python train.py --encoder_moe_every=2 --encoder_shared_expert=false --text_encoder_causal=true --text_encoder_norm="layernorm" --text_encoder_norm_position="pre" --text_encoder_activation="squared_relu" --text_encoder_qk_norm=false --cautious_weight_decay=true --warmup_steps=280
Rows from block 6 of the image encoder of a small contrastive image-text model, named by matrix and row number. Rows with one number belong to one neuron. Each number is 500 + 50 x the weight over its row's rms, rounded and kept within 0 to 999. All counts start at 0. Numbers have three digits each. After the name is the row's rms in percent of the matrix's.
After each neuron's rows are labels from the 100 images, of 14976, where the neuron reaches its highest value: "patch colour" is the nearest of a few named colours to the mean colour under the peak. Only what is clearly more common there than usual is listed. The data: regions of photos with short descriptions (Visual Genome).
# fc1: MLP up (encoder.blocks.6.mlp.fc1.weight, 768x192), inputs 0-63
# fc2: MLP down (encoder.blocks.6.mlp.fc2.weight, 192x768, transposed), outputs 0-63

fc1.657 108:456428477483510449655496497573470552509518528433417521446395629439536578443575527494523531500467556455446456539426489474502476548486527463527419451503499494495589401486442576487533506385504527
fc2.657 112:549514541564594519589543472579509391432585527534564559485529509518460524578547554548569497520458440517494540502455464464490482547474455439454526451513473446502422529512506483558499474507466437
patch colour: orange

fc1.471 103:501515495489519435467426551548553540447573472453511654573478421559536470515467552542368436470484476564452477506551467489427561540524510444515504371564481450468529539464460483540403508542581498
fc2.471 097:389500503541508514549487430488474549501515436464467444459524480399504470492512489523466616493561551576473548514494449501560517519450487498551484562411512389528434479463448433616547506546504523
patch colour: orange

fc1.716 119:401519538529506492526580495513601520455448552493618551514496487541563594441513505458534567509472483484527432561539650571435520447529490470463465455524417421578461469485442474523443519518426535
fc2.716 118:566541574475448396457448408517458554506458444499419563509492469508476549520515422529497479615564506492464556485538504560501515476529474572588617489613521483483458562490505532619428473595592575
patch colour: white

fc1.355 084:499589476479622584530420549521554520528477448602558513552560537537470475558563533459587602527504401488370545561458563491529588499446470510586555520547515472521448471490468492472494560575501559
fc2.355 087:460504493581505588516516563438590506534513439421446498476540373453488513536453533589516455452451519501469570504526483551527534465521577535501499453499503474494547519495485471455516502540505494
patch colour: pink

fc1.304 116:495472393512453426484508556528493569515532586547531380446506456516510571420597475454537516414455446559519489563583503477505497580499471532492452515487637475451524558564533497468448490555565523
fc2.304 117:526565542481455614597342416513484478469464554504567541526492441522508490489447495552501513520504458478523476430506560514428459453504501487526385470588383493466483436474498481444488454443555535
patch colour: brown; black

fc1.266 111:557465409496539532491486464482501551599546490496534506527433518495542543512451407455546465474613532455479554502474507505386584481548402535548453433532470485399369443504532478436563572463496477
fc2.266 119:474418462587504529490508547476545518514450544512410523409441466535556554530515482492459672434505447490465422457477460510451519549563445502423532524520433542500483466496555520489533581499494476
patch colour: green

fc1.321 108:514617472503477460454490475445510444578351509453519436519540522377505532422440515511499458489501521518494496449561532385574544466490489531539592487603367466516479561492518492412553516558477435
fc2.321 110:537463609488543504373513455474476485539496621487396565502415479545502484596553534474568474526521500480459535492460604499530479410455475504456384534417583486491510457508501540577467549490525455
patch colour: white

fc1.40 091:547519520476505487503514550403527573543528485567566449408571468460525439519465443546484504490459521378462475501562462455551564540469509526420462467425510571531551439563475403522451577526397436
fc2.40 094:432491428487537409417512611439487429467523547492478584503452508464590527546522438498511520518518488510468475530512547598530442425478584570482485490489443557427433502481563510593496580426631419
patch colour: black

fc1.229 105:532647523488490569588563536513530525503476394514459497562530477427469511494523482461608564480458500436547468538517547552577548463552503536474555506476382432537521522476424626560412492476536520
fc2.229 100:469557527449480456425469489383526417507538503487527426514480471463432456512473480527526445517484427511531426426430452558496522459544550481548486491557508427464474447520468545450654467440549466
patch colour: pink

fc1.264 101:484515479467554470445484507482411485524635546539466523460458480516497456549495497588582441549474452491435496476392475547477512468577496571513536448465609495485475517494489482501579513532530568
fc2.264 112:499433481531543467513479433491549557527462446424488421454616547580483455512544589445493538470518519579474423508589519493433519481649507504438496521607472488539502383508427586514496606467458548
patch colour: grey

fc1.283 119:488489449478417572595545493550511489489542520518528458543528518508584479557566481420482469534504544408500610423449440549412459578569444523513556421523534517375495475556475582502551518581551419
fc2.283 104:542569512544506400482501541568587514419537667541502524512462536496590535552541546431468493519458504559470471511472462555461469518497330496579606424525485448475473470534422392582525516436518550
patch colour: green

fc1.113 117:505474537478459505488455456526443472525471510548455525562502515493510501556426542521493543581543493484535551424585475432548519525555503559479519484435509444492435499553469541468510532421408457
fc2.113 109:600456552506522489526420463538600463395572499411589428535561525510578562481472491540534517500478513484422518530456469497482489479514482490607496504527519443529466501513512446482465551458453544
patch colour: grey; pink

fc1.508 105:555539484454526416607479479466513521469462476449472585486414538552565536473506537475461477423461456555493528522492524518511611458451500579485554489572546556464467422503422496562553579512447494
fc2.508 110:524434504608480422550465469524571489503577411566498520426464503558410386469540527492532394528522556564444534600496580477499490635478457524485520550504435518530471459559558456544482396489484406
patch colour: red

fc1.575 090:563569567544439478496414459509525429483506486434557503517540457535498463578515516543459466463492484590565492419514510452508451498542452534569536458511469413511531458446552527485437528472474433
fc2.575 091:447433514418526470540482388591584531552516529521469479461599575421519487431479495569482459386466440475573481552437518563456549411454495400451484504544466524567541561595540471486562373533569508
patch colour: blue

fc1.520 092:536525419504503526446491522456537531443528488570558507495551531445522527533509530422584532501540494473544425463471478529567578527483472574530609479454457426489401588478478565508454477494448509
fc2.520 100:568532510421563480467516487432525476478493441538476472502527417461505493413572549598453429484521529621453527456540499489494580490460574493526636459504501458480493460488580500483520472549524521
patch colour: pink

fc1.578 116:546610514569465523531538449405574452538472497526518574500576556480402552552483502440461493518483563511554577422542444462523603474481526430437452502553439440481543462526497572497516600488531500
fc2.578 112:528512604499436532445579469421487501558428506533414460512483539471504498477599581503416379500587440474497524499507453496524480468492518583473556520555465506574505534502478471485456525393467487
patch colour: grey

fc1.159 090:563528420494480470500551450543512519497513542525527503507531504436625462509473495538581522469517473485484550545521426513524536474493580614470498408427434509431495473530538601569417617462501501
fc2.159 092:431508487461558493552472583344488487569480477452608544445590552475427615458526476456573507555534496475532555561489546535491506535428507550600442595501436508543543563516567513557563460456494517
patch colour: grey

fc1.546 092:511484503426469533520525483569468465504515502577523420544521549483557587473475451550394520513579542482523484471564546611441479570498532500521573450446494527527385477509499486459498498431489483
fc2.546 095:479569495556503439551677398526641465528544474452404555428448448452500495453496564540442490531405512463437518505558599510511460438432485522505598553477479562526533511517498486568495503500543496
patch colour: brown; black

fc1.261 092:488469442505580523490444494422440435548513551557554455572430535465531532520510385461547529532539443485495582461494328499519410570464553401553496476538503417397467511465441520608481484569526458
fc2.261 096:514438482572574525532546543481573410451537436535431508546502457559462519451519466434541476562450500478523514497423533386472427400491525463496523558555542508386481454453407575528556554580488533
patch colour: black

fc1.148 093:517539479451479542530414475454597553466569381491505452512507472508552480523536505539484483522543462519480405560562584593547446465516444594381549618507581476451506393591481426509545464535479535
fc2.148 093:439474495492527526479427564585426380488537502487520506480408524666523513463515497454470486570469496542489492440394478553575480577580535529560560549536399572407443445412481493520479496392560468
patch colour: white; pink

fc1.473 103:528518479579477484564420545650561434506459515523565508536452469440528595543404400535461463496490476459453523438561494538534440486477396440459444455630463515511466531497535542417516511568431478
fc2.473 104:528450536571483598506487529452530507536467506445566461578513509395485509538438525466520487488466467442460440539501587521498359540450513562477503459458500451521409436438507448485508505582426480
patch colour: green

fc1.78 100:485492559572479497514481476529376461481515495588509536498488490514482589584475540529469554508529496421444475527422525493600499439503487534465466500423419488538501455526522435465497524401441543
fc2.78 102:463484529477551549535538433506598462573590493495467483496502521445608395442494389464505616566502584475489577421442485457486454514475525436528445484586606467468527532452495432436494476558519583
patch colour: orange

fc1.173 104:455533555477469628490438506465466504548574421551539442504516575528512536493457405476489550611471523520523563562526507505629557479605484533483424450514480499423542500466490418500490457510437488
fc2.173 097:512443493505491450501504504394545507559485483395521516543502600505451472537528570507489503478494516450366524531439504582402524542442496564470470462487540479482554459521545539429402441491500479
patch colour: brown

fc1.162 084:491500457388527505511505505474348475408435496500416479429536512451583492460489528491511476520579506567547533459433448497529614448484487361466474457519572537568497453542583436552503436467506555
fc2.162 090:548507472501589492487579562509485563532452465545509504546488491552465444488494379561572455520479466577550551486483450506544485487548527442478504544501413519481546394542380473394538522438492462
patch colour: grey

fc1.58 098:569463551473594599505487525543554540516520525517491562496479578488449506496616537503407404569503548588471481617485522392551497495486531528518525475444445515497506418524473518471460517468469468
fc2.58 091:408400484554583443464543416509401531456511532485461562574476461529497436596427516491465558522548531462473429387609474428435508391505517502495516459518528480427479562446505528474520541442522531
patch colour: yellow

fc1.322 073:524487579524540524486423580510568489476483553475475562536577517553480470542468449472599485618484489453551509468552546472505502548581524426490560397498637467523497543504540436500532437563558423
fc2.322 067:471557492525492530490471591543497491476505460445477492513577505505496474491396588620404555529502510473524584520632449475586543499497515509546413548566558544481510515589489540515498430421546491
patch colour: cyan

fc1.626 121:514503537533418510419484419508481464512528543533508555465517491459480569593431646447520500510478472507507510506468480564506577507544431445485509521472486504474521554476532489429555498583566451
fc2.626 123:438521521572476498536591508594482402529493450499585480458461532548434431554522514486488499486487560496456484467525470578495519413572434442488553524544520482513500514541497490449476569473558430
patch colour: grey

fc1.214 099:590598466588631498523487510527461412522572508562489500462523579497506479518510488596541448497527403380485450475538364532522519506566457487547443454531494504498422566448499456458411471514444455
fc2.214 098:479457575571542549458517466508505573459578489506493470439497477416511530474551497520492487539522571546513451505400500498449532516438474506603561534483476492552470551507538486513425550494475424
patch colour: orange; red

fc1.731 104:535456445503501510393436523521476468554463486543485458579433509588486503578426568402474414542490439501440552471532533480465462450537436486481463524459579524515482596573500512512495476470551462
fc2.731 106:413532489603486547482380595425492450453448511404489485569497434424459432479480476512494530478499549476467546477466446426506499480398456549429599483511525563527560549474550517495514489529465456
patch colour: black

fc1.14 094:566540558419535473612470586563527424555575434600479558483474414525513458514569569448462590520504473520432486570476495450528512496439540517461591555471420504487513561470481436531498542463521540
fc2.14 096:502468528508517528528453511422449641452515575474507474446522562461489511601552526464575436497555548563537548526555509499549525515430525616557484514442539487436423554604499511492493524583486382
patch colour: orange

fc1.362 105:513463478499485459578500484543513547481542494472513580392494555535619501431512557498459528574547426508393556521452512467683550466459528492474566514578510566552501522474454528533587492425462508
fc2.362 110:567491506582539535625563539527611507432588493558573530470490479492474472411550552550516480519480416492488442471567547495387526539554561503487537494474534526451532475488405428540500555380467505
patch colour: orange

fc1.335 098:518495479453540474528470483538570533482527464546482577496506503433423563443486495442491521479359414591466398577455501417462546435528516492364468436494554491426569530523518569531619428444458469
fc2.335 103:609436459522601470607515536468486501466607578486546563483555497470416492468450461526483499507562494444518506554507436492469440534414501544494407522571482465468427454563516445470494483523533499
patch colour: orange

fc1.84 088:525593443599577514532469582520503566556544493593535481561528457505550524477532373419544500483569384400502633427516491520473503569508411522491539507500477482602413432526499508457513508542485507
fc2.84 086:508412474520507569523473523548544440448497485558559550448549615492469482471532506437486527540550446523530487548467626557477478519519508509474465552441487380528390549543507503494515425375566511
patch colour: green

fc1.373 111:618589521431422418478527405478562526550567503534540560448583500447467505464602549473535550467504440537498539529507448435488503456634536538383543496491432516541477487468446458508550502483385435
fc2.373 106:467447542550491481567493494457586484507526439563536469420474532511482537541465544510534467454524520515424532519541507486462505421415479409455490626509363490536536462420483539499504546531475490
patch colour: yellow; orange

fc1.481 080:540543562584529548472456507488488602528481510435486505378488501450470547485541531562562523426493461499524542477534457523474538439564509437510587474423473481490411492457418481524517429537451476
fc2.481 082:546595586476517462540425517511556481514468447539467604458540564457516436475469408491521534527498451477529564442564451387581467485504541523493560413561514520506566576590475483386509546396524453
patch colour: orange

fc1.396 112:479533506500520492648507575546507536551575450464402528487544625483478512579506498453519443525521386541518487516476526475440527542429459534561411473455460497505601525499460460510453523442517546
fc2.396 113:412471503559537501480346432540506522460439582454531547502587472477552548562517470428570492438443436508559517455531539464351482454522499593415463480462583490496500461420507487527487491519498407
patch colour: orange

fc1.13 090:542502386473496414405431495518372500471561515552549477550466533478524463499449446503471484468559446522422501528460480582452525530538522477589379469483480527520472518533414506528526581595532551
fc2.13 095:506487593542576502484472462413473447461463484433501544551472390480492338499485514543453521518573536559487494461546470487432505455480432523519358585470510568474637587483497502532468595476527500
patch colour: black

fc1.222 085:486528473492411451415491535539568481513530519540499485458539446527576512506500515439475552470476550477483500471569425395505465415493478518533439572536568493465566490525516500435415517546449471
fc2.222 085:522488454541519502488534506418443485525473416442546511398519594568520474534427512519598546572601555435473541564484490587504525484526457583459489504569515454479590390520491525541508513520516522
patch colour: grey

fc1.135 089:547404499498458438489449484530474547552437435481502481533510617543470543515582452589426476483463454515488467461509615505700465544522537489432527463473529463443455411530539549545406510492560494
fc2.135 087:445590538494509545466539430501544545538409600501547427530511497464527467488507561410444582466588542563534494511551519524489526598506476493429436531537517505604583513504531466464381462530572458
patch colour: cyan

fc1.184 087:480413449612538551476477508536565543481499538444432531494513517443516520481442471439461494509512506583448490605542535445567544506580513541557543519515542533468452554535530531550544376498520419
fc2.184 085:543519532467564477444513571521508483531461504583539604462470389475542419556526470457409481510513427528488503552491405532503480394477532459511481483450579535496468504489477515522464405480597614
patch colour: blue

fc1.365 102:651523458560502521453565440543543521493488461451448488530563469488509458474516430445425509524498505558485512558516552567453538627554500523555549472457392446401433397589505498536559473531550524
fc2.365 107:432445464559530569481496524541563497534452599560484565568485576442604588504481488559590541552551410503484566446514415554552546550545518524587495497479475575445437523329569450440517481442539490
patch colour: green

fc1.47 095:577524485467525503387556436520551496458446466587476416409503554482513543535447538457494545529573442555515523499506588487499458455481559533501448403543506593446431513466511540490511467455394411
fc2.47 097:432491587470587420504542453550459506491572514593566497568490476483436523507511496483542469535511447420473507532550554544520431514376550452533533382455499489539535546508412522438560473497494441
patch colour: black

fc1.632 101:513527467513518455480434517527473617565660514532458596531630486459569499559501494508416503451444525517470465560526507535556469436513458411511512561424444451582474462528502537429430588467495537
fc2.632 100:504511580521443348508499472510360450419492572485526441455490517530505425470492476396469515555401523451434481438570496460573524536524484549564551485447497447484517523445502539609522484461522507
patch colour: pink

fc1.275 101:480484399548538567528458533469543560548465445444446505479492457521555512518530440482562470502499439513507640472454526523477436490501420550478446472457570593560486383530539464465538462443503521
fc2.275 088:480548509514483511529433501591499496509546511540537567471433480552612607483541563486573469563630519463454466508477473471575479514526588478446516564519540472495510486545507521535565512566544537
patch colour: white; pink

fc1.483 111:519413517529542478554473463499550530455470552461468500579534502432525453546500494434519495523516609477497525562488523474496538555491575452548424389542532547489507439449556454575382473519606517
fc2.483 116:517488472515467425479519490486520510534460490522523426501522422550482459515441426539546453435549459496431467495504540425565526540552549405473489434475526543487461495528471521511421464492425487
patch colour: white

fc1.381 092:427515513436493443492543581523499563535546513520453407436590538465498528421600515602560559541531440501478499476532506488517535451484552609448520508532465488406474458422439521445437602432519578
fc2.381 091:454498494471532415550544539514510542376468520489507554580446573468567413522538543502510458525579416546505439486468516587527540477539506475530593478575479526493520565529526437487513479642558497
patch colour: red

fc1.118 106:411462526460479532579460577421514500514530476625548504450464499537564457598546474534552521488467586515557495534509522561548509610491490562413365479485576471431535552477468497539507541466466431
fc2.118 102:530538560581554516476568444497516515519559505400440502459460415497422489432733467457488506480570487553407496423505470475471485563533520512475470466499525503574438524472456537561510516539520465
patch colour: red

fc1.258 085:469540494449498539508582535516466534467554548506522548519487489572544626404582527549536490419494574561512504461534432499464497503521535493537553509410510416476510414515532654513456522464401479
fc2.258 094:515582526533454444427508484538511448509537500531449496498528555475483498558444511453477548498481511472487415553544562557447499552446403532504478534472488535521496469491541556467553532508452537
patch colour: white; pink

fc1.457 083:442537480466409601482471463481529458467423523447510525454466560494464504510505539509528489489469447471481489410583466577557499499458582521480482536416488481500475532472624529447504512536511467
fc2.457 086:522480518498489613391471407456359549529535471540429501546523545527544511466462488455598510513562541478529459592446534560474469441469498453547516490465562456422482428505434479498570500481486497
patch colour: pink

fc1.334 106:554516517511612545445533564527469560510574431543560542536439495487561497631468528449564491501429525504380494597499378457448443455502414545473533454495467498477542468513579513473576525478535485
fc2.334 101:529464410548480532541497546516527484496454532496498431535552531539460565479470522439468584541484504460519440509536547493521471536448541575515416598467549479368471485414477523515630574501568522
patch colour: green

fc1.717 094:427484579488500546476517527467494443444550573482583629518519473454474597472497475465470520406436467373466554478490469365548406517512457531462545453540501510455423612510483522523514608488538485
fc2.717 096:523447437537489458455556488526515477507488461497511457499559479493484359546520463491462487517463433471491545445413458503544470533522509539562492449547499416486509460532454442516581438457451411
patch colour: green

fc1.529 106:499492551505524453534488514511497451469494528500493510517530493557448560468476424581348516611475542534455473529384510456475498467473547522580454466447435499486517425515479508595474504474488547
fc2.529 108:472508516476546468542454428567541482539516475507563542516495688486565475554554400479544551442602500463427557469527442457548574459603481467477593508530516483486486457582424445440510535512481520
patch colour: pink

fc1.73 095:438553578504559420486542517520493515567542428478542430483523469613362474603534518496564554536521546504448474475458515407566568539508486541483442409501557507539537475485532560493534440518537473
fc2.73 102:466495573564393506505484469477578495520424539547486476450456467540469564561502505514565517541485492581559612491481484529562551411527528433481449508441564489542529512508440497452480488427559460
patch colour: grey

fc1.664 131:569474504513518474491483570474484456500450666565442437544556462528479552530481512475568558496425495449461523577485358460470554549537536482597553509460468457468453494515501448474527472519483501
fc2.664 121:463559539475512471583473557545516556395441543497541578560580481478466450458495481501431456495499515500590378542509491438494497487435508441530530452591552464549492518421538468438439571562428471
patch colour: grey

fc1.370 104:511521454551482493604543462513419506499508483568508543516449509570489650501450418591492478514538565467457497536522474480566503368456462506519548488408442474525518469573528486544506585454479464
fc2.370 116:521461516467523491492554560470497385521563528528504473439573555448512500538534455524450503522490494514565430531471522500479508522490569557458454509614509525436495469563388479464570483531487514
patch colour: black

fc1.602 074:526557450425459593379538445480485560526487449462583521405585516529522587477521492501357547503518531503454502431450482435586517543497525514474501434561499567506474506486482500547419497535486529
fc2.602 082:431429580418517481571497536506574512497455439514560583444466444467530535529463508480516479545477460518409608550544527576559546525537506500459516484455520423418537515457522520455657577537488400
patch colour: white; pink

fc1.763 102:494457533500521511484463564409449562450552491525532457452517453557466528569532488541576596521571443470480452415498495558506420622447416546483456396462505452493529497535430486513508525544508534
fc2.763 106:418496367511524485463483476508510535480418636480470507467466461466491504520420462583478548468516488497456517532501537403537450449615522502486495500546531480540579523510518531466448448582381565
patch colour: white

fc1.414 100:567578463484487492468469478537489555536534538560494457479443370450443472455457520580546553575513515478504447479471476518468472452504497480553513365506467514492424501470497499468546461592418405
fc2.414 105:501496560488462554484654473419416482508557474488514522476509569462589404551574514555555510440585435541655387510561541533526481459492509473407528492556485638503501463575476422478468527458502553
patch colour: brown

fc1.436 094:590461495535460529541453497550508524548514441435548460484477553458530547514387484464560590538493613456415506603491609504496506438587500541488548490531435507449419530528508491580489485394443499
fc2.436 092:515508539527495502510535422584474482496523521436489472560529489532564655489493562492540575502505594501417494485552568489466520534575462466524480592395564515563499440505561498454523545487498475
patch colour: brown

fc1.417 099:434527503571483462429468425435512433498540689561595448504465477476597480591472587523499428503521590517394464464491461509437489502501457448428457568493561562449553606544458513437505520460420430
fc2.417 095:406473479486517573511509495494506530483498495567472454542541449470448527550592509488425510496453507496488503483502485434595565507404452561515537554500471527565603540355477518508591526466638475
patch colour: brown

fc1.765 090:503550507539507504538490543515514531439628468515439600509540492477435633464483500599548603435483542488544558447475510464487581520495513436544426447466539521501462425456461582461607473479426599
fc2.765 098:500435487488507519492494482504510465485468519450471528408503474522542470618537491440517587612425493454559537453481483447536427447487490504519417441497569594383456438467517571487453484425540574
patch colour: red

fc1.156 097:546500570469517545471450505493458441463469530403473477547466508492463497496476494524535480542545498556470500520513519507493584498520525582501520501414534492544500522479441480521567470556484456
fc2.156 104:412463418415546419557459559523582494413514481439593562545458471440544564427472519497466596478481555557564456444592505473532428415531551416532433446529510619567426498536537466523461474529567434
patch colour: brown

fc1.766 095:514552552529484536367565504468457553525484579488527492543488542430469533478539533472524476588476551468544506461497452490476403590458479460419479515435558484532538479491480604472528424451400416
fc2.766 097:459467541443508456543493401542578509455539467492543545500526545436469526528439497578475445474473458474410398452583521399519560445482498435473517455602478470530425474518470490435438520361494527
patch colour: grey

fc1.753 097:449571553514539561562416484480605489529476474467528526356487560609603516426540516459487458449518469567514519607473495531591552562543535479499474459544421515493469443568555449497518496533515418
fc2.753 108:547441456514485530548389532528451627562470496510462470587557516486516433538445533511515541477438633588463464592513594504503473423469483491497502455411456525496449532506481514558475431575511539
patch colour: white; pink

fc1.45 089:512474461518460432529536518561541504507572516543473514574537385403471540431511394464451508549531468453485537538517432501512470554489466442499497424406475458503537420494630561429465502516497555
fc2.45 093:554553487598489449502580512534541505502519492559504471495502482513431440453490472473456508615469518528590516551498519539494495513514525503519493469492458526360412490564455445483487469599514568
patch colour: cyan

fc1.547 111:569559577541546530544502518482519496613540592448493474466498632480527471509401469501541458519515463551436495486536568484524533620575527508444456473532516481463558458573583555579494468440460568
fc2.547 108:444505424473521463493515420532492556495526514637547489496567467442470416547510556576484531497460536443538553445570492501569492518371421578480476463445382542495524438502496526523531479502495534
patch colour: brown

fc1.640 103:505594480485549501523465505561596425463476376531515555529458626504447457435532417553444380472485477559527511444434461441453501448467528514549514518492481520470519520503483518393562561514466401
fc2.640 101:504444488541516470459419462551537515443596410525450430510485471510469476471502479505580564544467600562455453502537471540602530460455549527400572435564532483403602452491501467509427501449491585
patch colour: pink; white

fc1.628 093:500556555430497510513543396451429482554494484511289527505489562448482435454489590518477503588485548508493505618531530518515504547488482508406551484474547562461504517518555540474494431379500495
fc2.628 093:463521506417387491447505574662450512428486550386488582512595414529515448531490404464406459459531466482523555513388445556492450481479504494510520432534472504525488393501469552595542523541582539
patch colour: grey

fc1.411 109:540477519472530573551564468471485486478484506565512551526593619458512569488422489493525445486576451506409515474631439421540532463559469514558529553607527528527453480464495520415435503538464516
fc2.411 110:477523512476431460418450534520484512487442520491440437520471477446474487485608535474527445517530506480625559565471527508509561478428516480500418496474500461405513485528486445472475495499410463
patch colour: white; pink

fc1.68 092:492410445588460504548486499582476510420490533522524497484576488388505573536501465505458529532525486539487526522511533561441541577479500504470547600430500477546464505496528453470599490483466433
fc2.68 088:560560499537498575518490349495476482473440514481537479475496537462503466348460497504507496455561409510573506536419500574509522457555513599502537416512511512524494478439597519512443519539491521
patch colour: black

fc1.623 092:455480435490497516488521490496531542538441585596511519568549472458553517493561527543517538469502495523482475539610467555479445426529496518583543402506449436473365441516471494442438502451445456
fc2.623 097:600535615474533473559561473362494564457530470528489534588430494585495513497417430371489429465571489448516505529460489505497546509447538474477424461573551552576403488563488538535477479492430481
patch colour: pink; white

fc1.57 098:431528522440493506533485487479469528488570559456477526488451564537559534488511475474557481501489560381596463431533589464539543502481563608464453458477478465568455461473555493386605503527515435
fc2.57 097:457489480454529424480563478527394558569536555448516428558513518553505461500540542567473627431552474498492483476521529471471474541531519519552476485505489456635575520516465571512507441580546581
patch colour: white

fc1.54 098:479552444564502482599474569423457509483497388396515480577440524450457583511461496430514518528391493501384538504470498479408455369589565493428552491539517494535502462490515483508495453492584534
fc2.54 101:495484561525490448521410442468501478471505486487437497473556458459454499574468463590433505486477582453549415472558449565443602420509526415534442469552473530548490451443527445487487419626450488
patch colour: brown

fc1.26 098:455433518415504593603465501495515463499437484508567481613503495562501482521512480496436580480422528540556499429466555583488514553531543487492529430515470553532529422559476516507477398503528527
fc2.26 098:503573591509525489531556451498530567455532435511493529421575508495501609509556552550502531450498450486383511512482466544515436547500499440564544481524499462457447525529538494515489532459500451
patch colour: cyan

fc1.758 110:671499504529532444503478529481500581385521470443526521448478554508467512465505477461457512544561416466482527475486515571465539534517473547440385465488482461507550526494513499475482549468430443
fc2.758 104:332537531462517360537577556530453505480403419505564502453463511537488452457510465507574527468456539596454417541450558481516482482528565446495607572514561580534495488530555543472448539519486515
patch colour: orange

fc1.600 093:431571495474517494403455446506607496442527534480422532524574438570495503497518502482531501523538498515583465471499416461553600492498378482565538479495538477448443427536524439526474658428566569
fc2.600 096:465419574461588440428604627520384591465464415487562613499421512442417497490545503447537552440502457528446503492487489419505488539516555495455583453493493483436514433471541497536403502590455488
patch colour: cyan

fc1.105 110:481524527474392525550538411470483479515620527502482488493498468514546421537504421560425468518365508564531561473513579492538537500512525507514504502478527471554506518637533516463567433509497515
fc2.105 109:499434543497496468538459416499501546425491532485431492521493517510545510533533622561572553492501443476522577579548472553491499512461538450571496452570500521467485353479493549417470507468511555
patch colour: grey