From a checkpoint of a small contrastive image-text model: text encoder layers 8.
Rows from block 2 of the image encoder of a small contrastive image-text model, named by matrix and row number. Rows with one number belong to one neuron. Each number is 200 + 20 x the weight over its row's rms, rounded and kept within 0 to 999. All counts start at 0. After the name is the row's rms in percent of the matrix's.
After each neuron's rows are labels from the 100 images, of 14976, where the neuron reaches its highest value: "strongest on" is what is common among them. Only what is clearly more common there than usual is listed. The data: regions of photos with short descriptions (Visual Genome).
# fc1: MLP up (encoder.blocks.2.mlp.fc1.weight, 768x192), inputs 0-47
# fc2: MLP down (encoder.blocks.2.mlp.fc2.weight, 192x768, transposed), outputs 0-47

fc1.299,115,208,185,190,202,193,227,183,156,209,228,195,220,231,163,211,193,221,210,185,207,195,208,205,205,175,194,231,161,200,196,188,210,215,204,162,177,203,195,231,186,215,193,203,202,221,198,200,202
fc2.299,115,214,198,193,213,199,147,200,244,170,196,172,198,207,207,197,235,138,196,198,219,188,206,179,155,163,189,214,197,204,210,192,205,189,195,225,222,216,180,183,190,222,202,214,168,192,174,212,181
strongest on: text has "red"

fc1.642,088,209,198,180,192,186,197,237,218,185,195,208,212,228,195,186,186,202,249,179,213,220,217,200,182,193,235,204,181,205,187,227,179,194,199,188,212,254,192,199,186,208,209,180,200,232,246,201,211
fc2.642,089,189,200,216,217,222,185,205,196,176,202,215,202,197,224,193,189,146,227,197,213,235,205,183,198,209,184,209,212,210,203,140,210,170,202,197,144,177,186,164,200,202,181,190,191,197,210,177,227
strongest on: text has "yellow"

fc1.625,085,220,212,180,202,216,200,210,180,203,232,241,174,214,177,204,179,162,189,200,194,202,210,227,203,186,209,228,223,181,227,201,202,202,200,207,210,178,208,264,217,185,228,218,206,212,212,178,200
fc2.625,100,203,222,192,209,212,177,207,171,172,192,207,201,186,211,202,222,185,201,208,224,168,172,189,219,187,207,202,186,193,209,204,219,224,173,203,225,191,195,205,207,178,218,195,178,204,219,212,155
strongest on: text has "red"

fc1.698,089,190,207,211,179,230,193,199,201,189,224,153,197,190,195,206,221,217,195,201,163,204,228,204,179,243,201,187,185,174,205,238,192,199,204,153,171,215,187,209,196,188,205,222,223,200,203,225,195
fc2.698,094,208,178,183,172,183,186,202,215,202,201,209,182,251,218,208,184,198,205,222,179,236,187,193,196,206,179,207,224,193,205,214,183,190,167,187,227,199,224,159,193,215,212,253,223,232,216,202,202
strongest on: text has "man"

fc1.500,105,177,192,198,216,192,226,196,199,250,192,186,181,165,188,198,228,181,219,202,192,167,147,219,254,186,185,212,227,198,170,193,203,218,184,189,178,173,209,176,219,212,199,159,187,213,248,230,175
fc2.500,112,208,180,212,170,253,224,181,208,192,207,227,160,191,208,194,182,216,200,195,193,231,192,213,209,211,199,204,187,189,198,208,200,191,193,205,218,185,197,181,204,171,212,193,205,173,197,204,196
strongest on: text has "blue"

fc1.179,101,180,225,203,196,189,192,217,216,226,181,206,208,220,228,211,199,171,213,223,199,199,178,190,228,188,192,174,179,179,187,201,206,220,213,219,176,163,196,211,232,193,178,232,202,218,192,232,204
fc2.179,109,190,210,205,172,179,195,220,205,167,226,209,185,224,204,203,160,187,229,241,175,183,190,227,172,177,218,181,184,190,213,207,218,218,196,188,206,186,156,199,203,165,200,210,204,172,233,222,223
strongest on: text has "man"

fc1.199,102,177,212,205,221,189,209,192,180,237,214,199,208,222,233,204,214,186,197,194,209,175,181,207,193,185,198,222,213,162,221,196,198,198,193,213,187,193,195,170,179,199,261,239,200,188,178,195,213
fc2.199,101,220,210,182,178,195,218,197,227,197,217,165,201,178,187,226,189,181,195,243,187,209,196,208,214,194,241,217,192,172,189,230,191,208,228,240,218,226,173,216,190,179,199,231,185,187,157,210,177
strongest on: text has "man"

fc1.4,101,211,193,138,200,211,219,204,177,218,223,175,188,173,232,212,222,217,237,189,166,210,155,211,201,201,239,180,206,212,199,206,173,196,170,184,193,200,227,220,191,238,183,208,191,199,207,225,223
fc2.4,102,182,235,244,194,167,218,196,218,225,197,218,193,203,193,223,174,215,182,204,190,240,227,198,187,229,184,202,211,222,203,212,195,233,200,187,172,202,238,200,187,204,239,218,226,207,207,193,211
strongest on: text has "man"

fc1.103,112,183,206,172,186,182,202,200,216,209,209,221,191,209,177,189,244,162,252,196,172,211,200,198,195,227,239,156,203,194,201,221,195,202,244,202,180,178,201,181,185,196,203,166,200,188,202,211,206
fc2.103,106,220,204,216,244,212,183,235,190,213,171,159,212,230,199,209,202,199,189,200,155,192,177,198,192,198,163,186,208,223,190,205,198,204,168,214,201,224,118,246,214,243,204,222,233,210,188,209,209
strongest on: text has "red"

fc1.723,086,232,198,239,171,198,186,225,204,201,164,193,194,185,183,228,199,215,216,231,182,195,178,205,201,197,220,197,226,175,206,188,155,172,178,162,202,211,215,199,201,174,228,217,221,183,201,196,207
fc2.723,095,207,247,241,225,236,163,221,202,208,246,220,189,205,191,165,197,195,187,202,165,179,214,218,185,216,192,202,171,188,225,201,214,214,217,179,193,185,163,182,139,216,187,177,235,199,161,194,173
strongest on: text has "man"

fc1.730,094,232,210,210,191,198,241,187,233,182,196,199,189,198,157,176,176,211,223,218,225,195,168,213,218,189,174,202,189,197,204,242,203,186,215,176,182,203,166,190,170,197,188,235,205,187,182,198,202
fc2.730,096,225,196,191,204,195,208,216,206,186,204,208,217,173,199,197,205,177,214,226,202,169,211,213,173,213,221,231,203,179,195,195,201,203,200,248,223,216,188,184,189,218,217,184,182,202,180,228,186
strongest on: text has "man"